config.toml
model = "image denoising model"
dataset = "telescope images of galaxies (Galaxy Zoo DECaLS)"
image_size = 32
block = "basic"
attention = true
init = "kaiming_normal"
optimizer = "soap"
learning_rate = 0.0036
merge_dims = true
one_sided = false
adamw_lr_other_params = 0.0011
max_grad_norm = 5.0
lr_schedule = "step"
weight_decay = 0.1
adamw_weight_decay_other_params = 0.01
Rows from block 7, named by matrix and row number. Rows with one number belong to one channel. Each number is 128 + 32 x the weight over its row's rms, rounded and kept within 0 to 255. All counts start at 0. After the name is the row's rms in percent of the matrix's.
# convs0: first 3x3 conv (model.enc.2.1.convs.0.weight, 128x128x3x3), inputs 60-71, a 3x3 kernel for each
# convs1: second 3x3 conv (model.enc.2.1.convs.1.weight, 128x128x3x3, transposed), outputs 60-71, a 3x3 kernel for each
convs0.82 101 [104 180 110 148 183 132 143  99 122 150 148 123 130 172 136  95  92 140  92 108  94 166 158 105  93 144 119 139 117 144  60 169  91 120 191 111 181 163 138  77  89 131 135 167 151 162 163 118 108 174  94  94 124 100 139 153 114 104 102  78 117 122 178 119 174 136 141 116 143 159 150 167 131 185 101  99 143 140 190 138 106 130 140 179 110  97 142 180 124  92 154 144  92  87 129 125 124  91 151 136 154 188 137 123 112 120 117 160]
convs1.82 105 [153  98 193  98  97 103 145 143  69 156 126 150 140 166 170 100 154 149 151 141 180 131 130 117 119 143  65 125 123 128 113 169 194  83 168 146 113 147 160 135 136 115 159 102 101 100 142 171 122 136 200 156 117 113 124  64 136 136 119 111 128 103 111 159 143 173 160 102 135 109 131 136 149 126 173 155 202 178 112 103 111 173 118  93 103 108 155 135  79  78 113 144 115 133 145 143 155 193 150  96  46 162 109  86 111 134 128  86]
convs0.83 107 [164  84  98 139 122  90 112 121 136  99 125 190 192 123 123  77 165 130  84 156 138 144 119 131 176 142 140 133 159 135 117 221 174 104  91 140 164 118 144  83 169 115 101 125 113 144 115 134 190 115 131  78 131 115  95 105 168 143  96  90 116 187 126 140  87 122 127 128 113 122 149 149 115 141 110 158 124 102  63 156 202 115 106 147 146 129 123 118 171  88  84 131 124 198  85 157  89 114  96 127  87 121 128  84 170 163 133 171]
convs1.83 108 [130 112 128  72 105 129 152 141  90 145 118 105 134 205 138 102 155 122  87 168  95 170  98 112 112  84 128 161 144 158 127 130 118 155 128 131 161 191 151 123 175  44 135  62 215 159  88 113 103 115  83  95 100 163 167 124 142 162 185  99 110 139 135  75  81 141 145 128 122  96 139 164  81 133 170 140  97  27  87 152 171 102 116  43 174 101 148 186 101 134 117 153 116  54 194 118 115 131 182 125 111  87 138 163 109 118  92 128]
convs0.84 120 [114 146 139 132 133  74 107 103  95 110 118  96 131 117 108  94 128 130  91 166 143 183 118 102 107 228 119  92 114 155 106 195 143 130  66  95 102 133 117 146 167 134 122  81 157 127 102 171 125 179 105 134  84  95 131 158  65 154  70 226 183 129 130 134 101 138 163 113  73  96 121 164 127  90 173 119 152 150 150  95  82 140 182 172 122 113 187 172 104  89 128 142 166 219 100 119 131 118 136  79 180 110 100 103  93 121 121 141]
convs1.84 117 [117 127  84 183 114 111 124 141  70 154  69 102  76  96 172  79 121 140 105  99  94 144 156 117 145  55 140 152 139 133 107 192 148 150 128 136 190 131 131 173  57 183  57 115  96 124 128  75 113 113 158  67 153 120 164 110 165  98 175 173 115 111  94 138 109 149 133 119  83  96 141  88  49 123 105 132 105 110 139 116 105 177 142 119 155 146  96 148  83 123  94 134 129  76 185 167  58 189 137 127 163 122 187 129 147 114 101 133]
convs0.85 093 [ 91 125 125 121 112  92 150 114 138 100  71 154 116 114 124 158 104 147 147 152 146 126 149 129 103 141 129  89 113 118 191 200 174  88 130 211 142 145 113 146 105  75 126 147 129  82 183 138 115 100 142 163 162  43 114 198 100 123  99 107 205  67 197 102 158 136 110 128 103 106 110 191 130 137 142  86 117  43 185 166  99 155 163 174 126 137 140 112  92  95 176  82 144 143 119 150 164 117 132  88 182 134 115 141  53  98 123 138]
convs1.85 093 [ 90 111 147 123 175 162 151 141 123 156  45 128 105 174 112 129 150  83 123 177 104  98 116 119 116 206 128  98 157 143 124 167  81 179  79 170 129 131  92 157  92 143 134 151 178 111  80 161  96  71 149  88 104 119 128 143 148 101 118 190 150 124 152 133  88 106 101 102 104 176 102 170 145  98  97 128  90 130  85  78 126 132 136 139 108 131 190 136 160 109 129 111  98  77 163 185  76 173 194  63 139 127 108 138 141 152 134 132]
convs0.86 102 [137  98  99 151  87 130 146 146 129 125 155 160 186 137  68 128 117 127 102 164 112  93 109 116 124 126 138 133 131 103 227 133 102 184 129  93 156 108  99 194  86 141 125 162  56 106 161 143  95 171  38 163 116  99  47 122  57 121 123 151 110 154 118 115 162 137 110 155  99 127 138 121  66 217 158 133 174  64 170  83 115  98 139 140  62 139 139 145 139  99 115 122 131 188 130 104  73 133 114 114 158  62 163 127 112 170 127 120]
convs1.86 092 [135 109 147 158 121 135  92 130  87 109  88 111 116 108 123 107 146 126 126 136  89 107 123 149 154 181 119 104 129  79 131 156 102 166 164 152 134 155 117 150 184 150 155  95 130 104 194 103 144 138  60 107  78 196 172 200 148  65 144 102  99 152  83 109 135 115  89  58 115 152 107  99 114 150  68 212 118 119 124 109 122 133 124 128 156  71 116 122 112 110 136 134 191 170 187 106 117 145 153 120 106 105 134 109 159 114 124 106]
convs0.87 106 [111  94  90 121 136  93 167 121 131 128 103 131 123 109 122 108 142 198 106 108 143 145 126 115 122 159 137 124  39 158 168 110 126 139 169  75 121 135 123 119  93 161 115 151  79 105 133 124  89 138 105 190 105 139 153  75 145  91 140 177 120 117  81 116 131 107 163 109 138 147 144 117 100 119 156 146 102 121 191  49 141 172 140 120 118 117 151 135 144 112 109 111 126 174 134  92 110 137 129 203 163  60 101  26 196 147 157 155]
convs1.87 101 [ 93 128 125 120  89 132 161 133  85 155 165 170 129 137  87 106 167 109 119 126  89  94 132 141 158 110 108 154  83 124 105 139 149 127 255  98 134 127 138 128 161  75 142 115 159 150 141  98 172 103 143 125 106 162 137 190 116  77 143 142 156 170  92 129 117 118 120 100 128  82 126 117 122 198 114  83 105 119 138 152 109 146 125  78 140 104  92 113 122 151 132  84 182  40 150 123 130 150 114 124 166 148 131 168  97 132  73 137]
convs0.88 094 [155  74 101  77 136 107 130  45 133  25 133 174 206 155  58  75  92  99 109 144 121 156 133 150 136 107  81 139 144 186  95  74 113 159 119 194 165 109 122 138 105 136 112 127 112 159  81 133 122  65  78 128  92  88 100  43  98 184 177 105 180 162 117  98 132 150 140 147 171 153 114  93 156 101 112  77 175 182 107 138  96 132 104 106 105 131 144 104 127 153 113 156 136  74 196  57  97 126 181  99 103 102 147 129  90 179 129 162]
convs1.88 095 [105 144 187 143 151 180  99 140 109 149  54 148  89 122 127 136 181 116 129 180  78 100  72 142 149 129 153 129 103 130 193 141 107  92  86 102 161 185 103 121  96 120  99  66 175 132 123  64 104 163 179  87 136  99  93  59 120 165 109 143 124 186 202 124 158 137 140 159 169  89 146 122 110 166 133  65 130 139 129  79 115 172 107 108 136 122 178 131 150 114 154 111 104 188 147  96 141  98  81  31  90 110 154 130  85 104 223 162]
convs0.89 097 [156 134 145 102 126 128 165 136  92 101 142 147 116 118 124 144 151  65 166 125  75 195  90 117 119 108 118  73 127 149 114 139 123 173 110  78  72  57 136  57  84 145 201 170 166 111 159 107  98  89 114 114 101 125 136 112 114 131 128 170 142  93 155 173 130 105 176 136 159 133 183 137 148 175  87 150 139 106 109  79 157  99 134 140 158 162 145 171  89  86 102 125 135 101  86 106  67 128 123 134 111 165 194 137 155  93 117 144]
convs1.89 101 [195 117 147 150 113 226 102 119 151 101 152 129  84 173 115 106 140 115 166 117 170 119 136 157 144 158  96 138 164 148 107 159 133 172 131 106  56 147 137 104 184 114  94 146 168  96 163 125 159 155 130 195  88 125 133 186  81 119 106 112 135 109 124  98 171 171 166 191 210 169 173 172 134 111  92 114 132 156 161 138 115 145 108 147 144 100  98 115 127 104 147 115  59 100 150 101  97  93 114 143 123 163 106 148 128 103 134 100]
convs0.90 086 [139 109 118 127 160  81 108 155  88  90 140 123 104 119 171 153 137 158 152 101 149 127 118 181 198 161 134 130 172 133 162 116  90 125  68 129 112 103  26 171 152  91 103 150 157 145 126 118 151  92 152 158 136 104 143 118 138  89  96  72 114 148 197 147 107  82 112 120  95 122 151 155 140 176  96 134 144  76 178 106 115 117  80 109 157 134 159 240 117  98  79 210 150 212  70 104 121 152 199 172 118 148  99 118 133 176 134  77]
convs1.90 093 [109 104 128 139 175 157 120 184 101 121 146 146 119 104  97  84 132 100 151 111 100 116 186 121 129 118 169  96 123 165 102 122 141 153 114 182 142 170 135 130 132 163 116 113 176 105 155 129 145 149 125 114 159 113 121 146  74 147 136  82  94  96  89 130  93 146 115 152 130 124 140 150 146  70  88  99 103 114  45 135  97 169  99  69 193 151 119 125 142  82 144  93 147 169 211 119 134  87 119 146 218 131 136 132  85 120  97 206]
convs0.91 103 [195 116 145  93  72 166 135 102 174  96 126 185 103 157 161 154 118 143 112 153  48  96 128 160 127 122 131  75 127 152 143 161  86 123 102 199 102 133 151 168 147 147 132  95 171 133 110  56  62 137 193 138  67  96 153 153 142 130  82 145 110 160  80 100 131 139 115  68 109 102 139 140  68 170  21 119 170 156 123 109 123  67 130 130 127 103  76 154 138 142 114 113 149 165 136 155 141 155 121 117  98 134 108 154 152 101  97 175]
convs1.91 098 [131 138 171 128 115 116  99 143 101 149 112  98  84 108 133 124 103 161 120 138 167 154 121 154  79 136 150 127 113 120 133 147  98 128  89 189 155 119  85 119 104 153 162  57 147 115 138 153 117 116 185 136 114 146 126 119 168  52 156  76 134 112 120  97 145 135 183 127 155  91 113  99  77 188 101 129 151 157 175 101 137 162  95  98 203 172 165 153  74 173 121 170 100 147 128 157 126 102 149 121 123 143 137   6 120 227  91 196]
convs0.92 085 [128 144  92 133 161 141 154 122 127 134 121 126 124 125 149  96 163  73 131 101 122 135 126 154 137 151 132 161 145 113  64  96 164 158 135 104 185 110 121  89  96 118 133 157 117 136 105 165 103 124 185  45 152 109 185 195 107 147  53 131  96 125 126 120 125 135 110 101 159 138 126 133 185  97 118 100 175 191 142 148 179 117 111  99 138 116 136 102  76 148 151 140 133 121  84  48 109 140 158 137 173 133 152 120 109 143 123  85]
convs1.92 088 [149 108 181 150 118 132 176 136 126 120  71 175 137 203 140 141 125  43  89 136 132 100 179 123  93 185  76 126 117 111 105 131 123 127 154  76 161 106 137 124 146 130 102 192 112 119 103 125 106 165 122 147 109 103  27  38 144 152 104  99 136 139 116 142 110 127 165 160 102 118 151  79 154  80  80 158  80  82 133  94 197 144 178  77 107 110  71 140 126 130 104 146 185  86  92 150 105 103 147 194 114 125 121 140 113 134 142 115]
convs0.93 106 [118 113 192 107 216 153 131 166  57  95 223  81 146 199  74  47 156 107 132 126 148 116  97 122 120  93 137 114  90 148 152 159  90 168  84 117 153 117 102 136 139 107 127 122 131 128 126 103 148  94 163 102 156 174  92  60 213 147  80 101 131  98 165 114 150 105 145 192  96 158 139 118 139 119 137 129 100 127 130  91 154 139  99  86 116 146 139  57 147 129 101 176 122  86 161 154 140 145 142 152 156 162  80 183 152 122  88 161]
convs1.93 103 [135 158 115 186 107 168  73 105 131 169 147  97 126 132 101 157 175 123 121 165 134 132 130 104 134 201 121  95 157 121 143 152  75  69 134 125  55 109 131 130 155  85 102 151 123 134 160 124  64 152 149 117 130 151 159 135 116 105 186 103  87 153 168 134 128 117 123 104 122 142 118 111 101 143 173 120 190 123  76 131  96  82 198 139 125  99 129 123 114 116 144 130 152 108 121 105 140 129 158 119 125  93 205  48 186 111 140  97]
convs0.94 098 [193  97 145 155 125  87 130 142 204  95 157 109 131 140  86 149 139 123 105 123 120  86 225 146 110  91  68 105  99  94 179  71 190 134 106  76 125 145 148 150  64 162 112 175 110 149 140 148 121  92 165 147 158 175 151 103 118 147 119  81  60 121 145 148  98 137 112  79  97 119  87  91 134 131  73 148 162 118  80  94 120  86 147 150 118 162 137 137  78  51 203 151  98 143  63 158 134 130 102 127 156 149 131 123  79  56 175 109]
convs1.94 103 [127  15  82 137 141 105  96 157 156 161 177 123 151 121 113  97  78 113 152 111  59 100 138 123 101 164 145 123 126 167  97 128 142 134 113 121 124 125 117 146 161 132  97 116 168 152 100 157  96 101 126  78 160  78 152  81 146 185 188  24 140  99 169 158 122 109 118 132 101  83 128 127 161  84 144 156 123 115 110 169  57 193 165 103 159  90 123 143 146 176 112  79 174 141 181 125 142 189 117  92  90 161 116 127 102 109 146  93]
convs0.95 107 [147 177 174 169 135  88  95 119 139 117  78 135 168 149 255 123 150  78 112 127  88 145 110 108 108 130  91 118 134 185 131 111  98  88 135  99 133 115 151 143 155  79 144  84 153  86  62 135 133 136 109 144  87 169 137 145 105 129 125  97 161 140 159 174 147 163 161 119 119 115 111 116 141 189  95 134 119  92 110 169  80 133  69  89 130 173 150 123 116 127 135 160 136 174  75  92 115  63 149 137 106 107 120 243 181 112 126  70]
convs1.95 107 [129 134 108 163 110 172  46 130 148 144 158 173 136 154  72  99  80  78 152 125 122  65 104 151 148 165 121  86 112 142 192 160 113 156 154 115 165 134 111 116 138 120 161 133  97 191 149 134 171 189 132  39 137 108 176 150  59 125 140 130 117 140 150 119 167 108 141 138 127 145 114 131 192  89 105  76 159 106 122 106 117 104 118 167 140 115 153 182  84 172 131 140  95 125  93 104 129 147 161 137 109 146 137 117 169 123  94  67]
convs0.96 098 [112 134  95 147 122 156 161  57 117 160  93 120  50  79 138 191  68 135 154 102 120 116 164 167 109 107 164  85 151 140  53 160 127 128 139 144 100 108 180 156 123 113 120 143  93  60 152 137 146 156 161 121   9 150 123 163 136  62 160 171 161  63 144 139 144 112 124 125 123 140 129 110 134 181 177 142  95  90 119 124 115 126 127 110 116 136  95 169 173  89 100 123 142 125 162  83 103  96  43 109 166  80 140 174  96  44 173 114]
convs1.96 089 [153 140  87 160 175 148 121 127 138  97 134 131 187  74 210 117 123 115 117 116 150 127 138 113 114 152 106 112 186  86 108 120  94  95 183 104 112 150 145 143 140 116  83 141 132  75 255 146 128  78 102 114 184 130 130 147 191 146 116 126 117  89 168 150  96 151 135 121 151 127 151 113 147 149  59 132 156 158  73 151 115 162 107 172  81 147 171 129 122 151 153 127 165 196 154 198 121 107 145 179 114  88 122 134 150 138  87 110]
convs0.97 107 [200 114 101 107 129 171 123 148  62 105 164 124 156 108 158 148  89  77 175 115 114 100 185 143 138 153 163 126 130  91 104 155 120 117 139 141 121 129 112 123 112  97 153 125 107  95 120 148 107 161 188 145 135  81 123 124 110 117 160 108 134 114 122 101 129 112 110 125 143 136 121  87 153 100 191 147  66 130 131 184 120 106 137 150 121  56  76 129 211 166 105 157  49 128 201 220 111 174  50 132 134 107 142 112  98 102  92 103]
convs1.97 106 [ 98 131 105  77 157 129 137 117  95 145 181 162 114 144 178 161 132  67 193 123 100 112 154  88 164 147 118 140 199 156 126 153 191 190 139 186 133 131 172 109 112 128 203 144  51 103 152 118  76 150  74 103  82 158 167 117 101 138  64  83 124 131 151 165 161 124 128 117 149 114  93 126 121 103 104 118 180 121 113 134  82  96 125 120 134 165  99 115 155  86 119 122 199  69 122 103 129  69 113 114 141 128 108 183 126 147 136 123]
convs0.98 107 [ 87 176 138 125 113  90 119 152 127 146  96 209 145  77  77 147 151 165 133 140 125 137 160 130 104 106 130  78  93 113 178 119 100 118 129 165 109 118  79 101 134  99 176  87 137 170 127 114 124 116 115 175 183 139  72 165 143  87 104 116 139 133 115 112 129 151 152 152  98 127 125 134 126 132  49  99 177 118 228 103 178 132 132 159 158 138  71 126 127 145 136 155  93 123 127 126 129  87  98 101 166 145 148 125 149 148 107  91]
convs1.98 107 [144 127 134 178 150  91 140  94 177 104 126 172 156 117  85 118  66 128 107  91 149 137 104 123 111 106 126 151 141 189 161  92 164 110 137 148 116 162  92 110 138 121 131  87  79 178  95 161 149  67 110 159 103 151  91  99 108 152  89 101 143 139 213 186 138  87  79 122 113 183  90 178 109  81  97 107 140 154 102 150  96 151  71 141 158 123 125 136 107 153  64 179 115 156  99  98 160 107 124 109 112 151 151  86  73 118  90 103]
convs0.99 106 [145 101 176 164 185 135 128 122 185 135  74 195 110 172 118 124 157  94 112 128 139 209 182  85 159 159 163 152  74 142 124  68 139 113 129 144 172  68 105 165 100 118 138 126  89 170 121 130 121 163 142 168  57  80  94 167  89 129 153 141 177 155 106 145 161 103 158 157 110 152 126 112 170 164 132 111 194 103 124 134 193 142 191 126 164 125  90 133 136 149 129  94 122 126 153 101 168 115 136  67 126 131 158 101 139 116  96 115]
convs1.99 107 [105 153 200 171  97 139 171 179 106 145  67 124 187 183 133  80 170 161 200  60 154  87 150 158  46 159 120 111  98 131 172 153  91  89 108 136 122 135 111 137 127  81 112  92 141 149  98  98 143 164 117 119 110  86 159 119 113  94 175 143 112 127 137 144 126 163 167  82 116  99 151 166 103 150 134 140  88 162  85 176 119  94 132 131 153 122 186  70  69 142 144 117  75  88 125 136 146 107 158 119 101 158 102 181 115 167  92 171]
convs0.100 094 [ 75 127 127 145 149  84 177 143 106 136 109 111 144 118 114 195 139 148  91 103  84 108 120 116 185 115  50 198 107 114 143  95 157 104 141 128 194  74 131 114 104 140  81 136 155 126 111 139 163 176 113 150 113  93  84 170  94  68 150 137 185  76 136 142 106 131  91 105 150  64 198 130 119  99 126 159 116  99 131  98 131 157 139  86 132 171 207 193  54 179 201 124 174 149 136 130 116 105 170 141  65 133 119 132 112 144 117 124]
convs1.100 095 [173 135 120 134 125 107 162 133  92 147 153  72 145 156 146 103 133 104 134 190 112  88  78 172 159 114  84  67 150 122 113 125  95 174 165  56 146 166 131 157 135 141 140 177 104 146 155 103 213 148 117 124 136 126 111 157 147 100  90 220 122 121  93 180 123  86 120 151 126 151 164 158 100 117 188 185 106 130 151 141 132 104 186 116 131 166 127 197 133 130 135 137 186  72 164 166 107 199  75  99 124 119 144 145 121 104 131  87]
convs0.101 103 [156  98  90 123 172 132 148  74 145 146  39 119  81 114 154 118  83 160  98 159 128 183 146 102 122 168 142 114 113 147 139  86 116 111 139  28 112  90 101 130 158 108 110 143  93 116 156 142 176 144 109 101 132  71 107 124 154 114 124 159 150 173 100  96  90  91 144  95  86  73 130 140 122 158 110 124 144 180  36 102 111 132 124 141 165 162 148 103  70 142 180  82 148 116 139  87 118 137  96 125 127 170 123 120 109 152  97 128]
convs1.101 110 [118 175 109 120  87 187 109 134 128  51 109  84  82 118 190 135 161  86 133 159 103 112 143 133 133 131 104 134 102 148 121 170 108   6 186 135 138 105  69  80  67 174 127 164 120 106 126 124  84 150 122  56 154  90 159 173 114 161 124 199 122 159 113 116 140 214 115 168 127 117 127 146 154 138  99 153 115 154 108  92 156 125 116  80 135 162 145 148  81 120 119 161 114 133 118 116 113 158 141 127 128 130 116 119 103 126 168  78]
convs0.102 086 [139 157 134 137 102 118  99 133 121 165 138 133 156 132 121 117 156 112 130 152 139 104 168 131 141 182 146 145 135 110 158  90 137 119 175  67 123 118 118 141 101 143 163 138 105 128  85 106 122 123  88 106 129  77 109 187  91 158 151 131 148 135 135 123 100 126  91 107 100 101 118 122 192  68 191 100  80 175  38 127 130 103 166 109 106  88 148 145 106 125 143 131  81 158 128 165 138 149 168 161 112 106  94 143 119 136 144 124]
convs1.102 085 [118 165 123 120  28  87 132 101  88 147 105 126 119 154 191 147 111 127 146 142 113 116 122 108 173 123 132 132  93  64 164 134 129 118 141 192 100 172  93 130  93  81 126 130 154 122 116 108 119 145 210 100  97  99 123  69 101 155 152 174 129 122  78 143 145 160 125 200 180 123 103 147  73 103 135  93 107  76 139 140 132 118 124 122 158 155 136 168 140 109 113  96  90 115 101 163 149 104  71  86 113 131 112 133 187 146 168 138]
convs0.103 103 [135 168 161 117 133 131 149  71 130 141 111  82 138 120 182  94 129 153 128 183 104 147 140 170 105 157 130 108 163 131 106 118  80 119 122 118 115  99 172 114 148 146 110 122  84 108 160  98 122 167 143 136 139 111 133 102 117 132 193 110 172  79  86 126 160 124 160 102 134 111 137 113  82 185  63 178  97  73  94 113 143  93 119 123 147 141 183 132 140 122 118 115 127  93 146 165  89 183  74 140 155 120  88 196 133 119 148 116]
convs1.103 108 [ 99 199  77 147 113 137  75 139 116  78 119 148 125 168 148 159 102 103 139  89 152  98  90  85 136 153 102 162 220  93 135 138 183 107 131 112 157 162 158 145 118  64 111 158 148 177 151 177 114 208 180 105 155 150 124 120 113 161  99 127 115 141 100 114 106 153 157 123  95 112 113 153 162 148 119  95 167  73 101   4 173 146  86 107 152 155 143 151 126 160 115 186 120 135 145 148 122 107  99 112 121 107 101 109 140 129  61 156]
convs0.104 111 [149 107 136 176 119 175 157 120 107  77 141  67 157 174 130  86 153 115 159 132 140 138 200 158 143  81 144 141 131 135  90 103 185 196  98 114  96 146 118 123  99 137 115 214  82 147  94 136  94 118  87 123  94 101  73 128 134 151 134 135 142 167  99 188 101 139 128 133 128 112 118 108 134 130 104  73 122 173 180  91 130 104 172 145 163  79  94 133 138 153 178  88 106  88  55 169 124  92 141 113  61 144 135  90  98  88 141 143]
convs1.104 107 [124 123  98 116  70 148 135 153 113  87 136 139 158  96 162  95 103 175 101 107 185 110 167  98 128 121 122 149  60 117  78 105 202 173  89 131  82 133 118 119 115 154 111 204 133 143 128 157 135 114 114 211 127 120  87  68 127 156 171 124 148 128  97 181  68  59  95 107 108 130 121 121  63 132 102  79 110 161 176  98  40 123 137 149 143 167 160 127 147 147 122 133 100 103 115 108 120 134  89 132 104 163 156 149  97  82 162 143]
convs0.105 112 [111 156  96 115 101 115 106 103 124 150 168 112 119 128 134 104 121 190 140  86 166 127 117 165 131  72  75 135 156  67 170  85 204 127 129 155 146 157  79 111  69  88 141 137 121  73 147 125 162 148 123 131 104 118 167 153 177  96  85  81 134 104 164 127 120 114 121 137 117 122 116 166  66 115 101 165 101  88 174  84 138 126  50 100 157 138 164 150 124 155 130 130 164  87  95 168 118 128 162 131  66 147 114 226 186  98 153 161]
convs1.105 105 [138  94 151 136 119 203  93 155 114 157 118 121 138 107 115 139 139 180 119 167 135 135 133 136 102 129 108 100 130 163 135  87 150 160 124 134  88 113 168 142 128  87 163 151  93  98 160  89 115 172 109 170 124 124 138  80  88 108 154 187 144 185 119 112 173  72 155  90 150 143 135  86 130  58 226 108 146 150  76 137 122  73  54 132  92 165 134 117 136 182 149  89 131 142 153  62 128 137 144 147 143 150  92 134 123 160 198 114]
convs0.106 087 [126 168 113 147 122 102 100 183 121  90 113 121 201 185 110 150 182 138  74 151 133 114 123 144 135 140 111 110 208  71 134 104  91  84  84 114 115 139 122 112 195 115 114 255 119 116 120 155 129 168 181  80 119  83 158  75 137 139 103  98  96  86 139 106 102 143 126  73 131 125 180 114 132 143 139 117 171 101  87 123 141 147  81  84 127  84 101 131 208 194 138 105 123 121 139 141 136 127 127 100  99 116  97 161 101 137 221 155]
convs1.106 091 [113 157 127 144 129  90 138 113  92 145 134 157 110 129  90 129 109  77 115 126  79 157 109 155 114 128 112 149 141 117 137 131 150 142  84 183  94 114 117 161 167 179 107 121 137 115 180 134  75 183 177 183 121  92  85 125  68  92 119 112  99 141 118 128 110 134 131 131 155 105 163 144 169 117 147  79  60 130 121 123 122 106  91 132 127 175  91 134 166  86 125 102  69 120 173 160 111  55  47 217 178 221 131  93 109 105 125 109]
convs0.107 112 [133 115  78 163 106 138 136 138 140 140 120 145 127  69 110 187 157 106 137 112  96 140 169  93 115 113 115 165 122  94 151 112 182  95 150 125 145  94 120 142  99 132 203 105 147  72 172 149 133 137  84 126  89 112 191 142  78 102  98 110 179 109  94 126 115 131 102 132 125 122 143 124 176 113 161 168 152 118 119  99 177 140 122 128 115  93 152 149 124 135 120  75 157  72 180 185 194 123 136 137 132 168 131  98 143 138  99 153]
convs1.107 108 [100 127 190 126  84 128 184 127 170 161  87 124 143 121 121 138 102  81 110 177 157 166 129 111 131 116 227 102 125 126 160 130 161 138  29  91 123 184  74  90  99 188 141 124  90 151 200 149 164 111  94  56 164 155 177 176  32  82 130 125 103 164 169 130 101 135 106 133 101 152 128 161 148 121  93  67  68 109 112 131 127 106 132 156 105 140 125 115 138 137 147 182 201  84 168  89 154 174 111 173 128 134 108 126 157 158  89  85]
convs0.108 089 [124 167 142  80 113 136 126 127  48 122 158 151 174  90 108 137 111  98 129 146  58 127  91 121 143  49  92 157 161 127  95 152 129 110  79 147  73 123  90 104 143 137 133 134  99 103 111 163 137 140 129 115 114 105 122  83 102 124 123  94 159  75 115 183  64 115 152 133 143 122 181 146 128 116 159 168 115 153  99 165 109  96 186  62 128 219 127  76  81 140  95 124 167 166  82 105 153 122 142 160 162 127 140 163 122 143 174  96]
convs1.108 092 [143 143  56 151 169 161  68 147 151 140 111 113 101 188 162 139  85 122 121 179 117 156 139 190 110  59  89 101 188 113 145  68 111 154 101  95 150 157 114 119 125 113  99 153 135  97 195 109 157 165 121 130 183 134  77 152 153 172 191 128 143 101 130 128 142 125 120 133 172 128 160 183 132 111 172 171 209  84  84 177 161 170 164 105 113 165 186  61 137 140 131  72 157 139 186 128 127 152 155 119  91  85 119  90 138 115 161  89]
convs0.109 099 [157 102  64 210  95 113 110 113 166 125 126 165  85 145  84 172  89 112 103 125 143 151 103 128  78 174  79 123 118 141 121  92 121 133 118 102 124 133 147 159 138 116 209 100 136 140 149 144 118  83 151 151 126 156 126 166 207 137  88 119 176  74  73 126 119 154 121 112 130 112 175 174 119 108 174 151 139 128  90 184  86 120  89 157  87 102 127 156 163 130 140 166 146  91 150 112 159 144 115  95 170 148  97 171 120 103 121 185]
convs1.109 103 [ 99 185 193  65  96  72 188 121 140 115  67 108  92 154 123  58 195  98 111 158 115 173 173  88 103 120 135 145 156 136 101 103 113  91 113 115 145 147 102 171  51 148 144 201  90 175 117 101 135 196 104 109 110 105 152 142  42 133 138 125  95 175  72 138 103  91 142 164  87 136 132 121  86 133 143 136 118 120 153 104  96 141 102  74 123 159 162  59 156 143 190  95 169 120  77  96  48 140 129 123 123 120  76  98 136 122 125 138]
convs0.110 106 [146 146 169  91 153  69  80  82 119 106 189 126 163 158 104  84 169 158 127 118 115 187 158 141 111 149 122 128 137 173 160  45 181 108 110 156 166 155 113 105  92 156 115 128  84 129 199 160 130  99  99 144  93 131 145 130  89 147 144 147  96  86 153  71 137  82 123 171 145 119 135 126  76 113 113 158 109 206  95  71 176 135 104 146 113 142 154 134 194 158 113 156 134 111 159 116 130 143 155 100 100 149 126  78 166 170 116 147]
convs1.110 106 [118 119 182 158  88 136 147 156  73  97 137  61 136 169 105  86 105  73 163 137 124 169  98 143  94  76 154 138 120 117 111 184  66  74 138 194 153 122 146 108 116  95 164 131 141 170 143  85  60 190 119  74 130 132 129  96 101 130 146 170  76 126 139 129 161 150 101 144 162 165 123 130 111 237 128  56 121 118 169  85 137 107  69 138  75 120 151 110 124  87 173 165 156 159  92 120 152  87 119  93 151 124 178 152 138 117 112 142]
convs0.111 093 [183  72  38 133 101 104 172 139  68  76 144 116  93 160  79  64 115 138 125 121 117 117 147 121 127 140 137 147 167 143 122 150 135  99  83  88  91 124  99 144  63 124  52 139 132  93 139 161 129  85 152 146  85  76 141 120 114 106 135 116 167 127 138 166 191 105 115 189 163 126 127 143 176 123 122  80 127 172 112 129 125 188 130 167 200 104 133 167 119 151 173 113 144  86 134 124 125  77 148 129 123 152 118 163 143 145 114 132]
convs1.111 097 [154 159  84 132 164 175 126 149 109 137 109 156 100 141 100 148 162 136  93 114 124 182 132  81 140 161 120 122 116 175 119 135 173 121  95 113  95 150 172 117 160  94 143  78 115 134 150 104 171 157  97 157 172  99 179 101 127 108 125 142 179 145  71 110 191 104 140 100 161 130 134 182 113  75 145 175 133 124 145 151 138 147 104  61  94 164 109 206 190 140 159 135  93 114 143 152 116 100 158 144 125 134 166 109 183 134 109 124]
convs0.112 095 [121 161 108  98 109 104 153 116  94  99 148  75  99 217 170 107 136 176 108  98 171  94 149  93  91 131 131 132 159 100  64 156 206 124  85 211 105 103  90  60 171  56 131 133 151 146  77  56 164  97 156 151  95 136 147 150 141 111 165 192 129  61 162  94  96 150 129  83 111 149 116 114  70 121 139 135  84 156  95 110 132 105 159 119 171 146 124 115 144  89 157 123 130  76 227 100 132 143 168  98 118 128 107 235 133 162 117 126]
convs1.112 103 [180 105 132 125  93 159 172  85 140  88 186  91  74 149 100 148 130 113 148  97 147 105 104 168 150 127 144 159 121  67 110 170 145  34  90 143 105 118 119 191 107 144  57 101  92  94 160 173  64 128 140 161  94 117  58 217 113 152 120 109  97 154 119 133 142  94 104 134 109 121  86 141  97  75 169 109  99 182 103  99 131 144  90 154  82 136  90 107  90 136 133 224 105 148  91 146  99 105 139  98 205 118 109  90 132 163  99 188]
convs0.113 108 [140 111 109  95 144 124  89 185 132 143  89 126 100  82 109 105 139 155 129 123 164 164 120 152 136 144 134 134 113 198 140 227  98 133 143 124 113 172 157 126 135  64  96 112 164 172  89 145 190 105  94  65 145 108 100 130 114  67  60 106 158  83 134 112 132 134 131 184 110 104 158 152 135 102 137 155  60 100 171 133 154 180  78 124 136 154  82 103 136 166 142 151 109 145 222 104 123 131 100 122 148  99 150 181  80 101 144 125]
convs1.113 110 [ 79 145  86 110 167 150 139 117  60 126 111 173 137 134 112  62 139 108 154 103 135 152  95  79 155 101 100 103 182 127 138 159 157 133 122 198  54  97 156 169 187 117 120 124 147 149  78 123 145 122 130 119 100 134  86 113 120 143  93 138 110  82 125 109  93 149  65 189 116 121 118 123 128  98 113 106 133 115 164 152 129 175 156  86 152 156  96 149 144 139  98 145  81  62 121 132  94 133 114 139 129 176 137 126 101 114 137  95]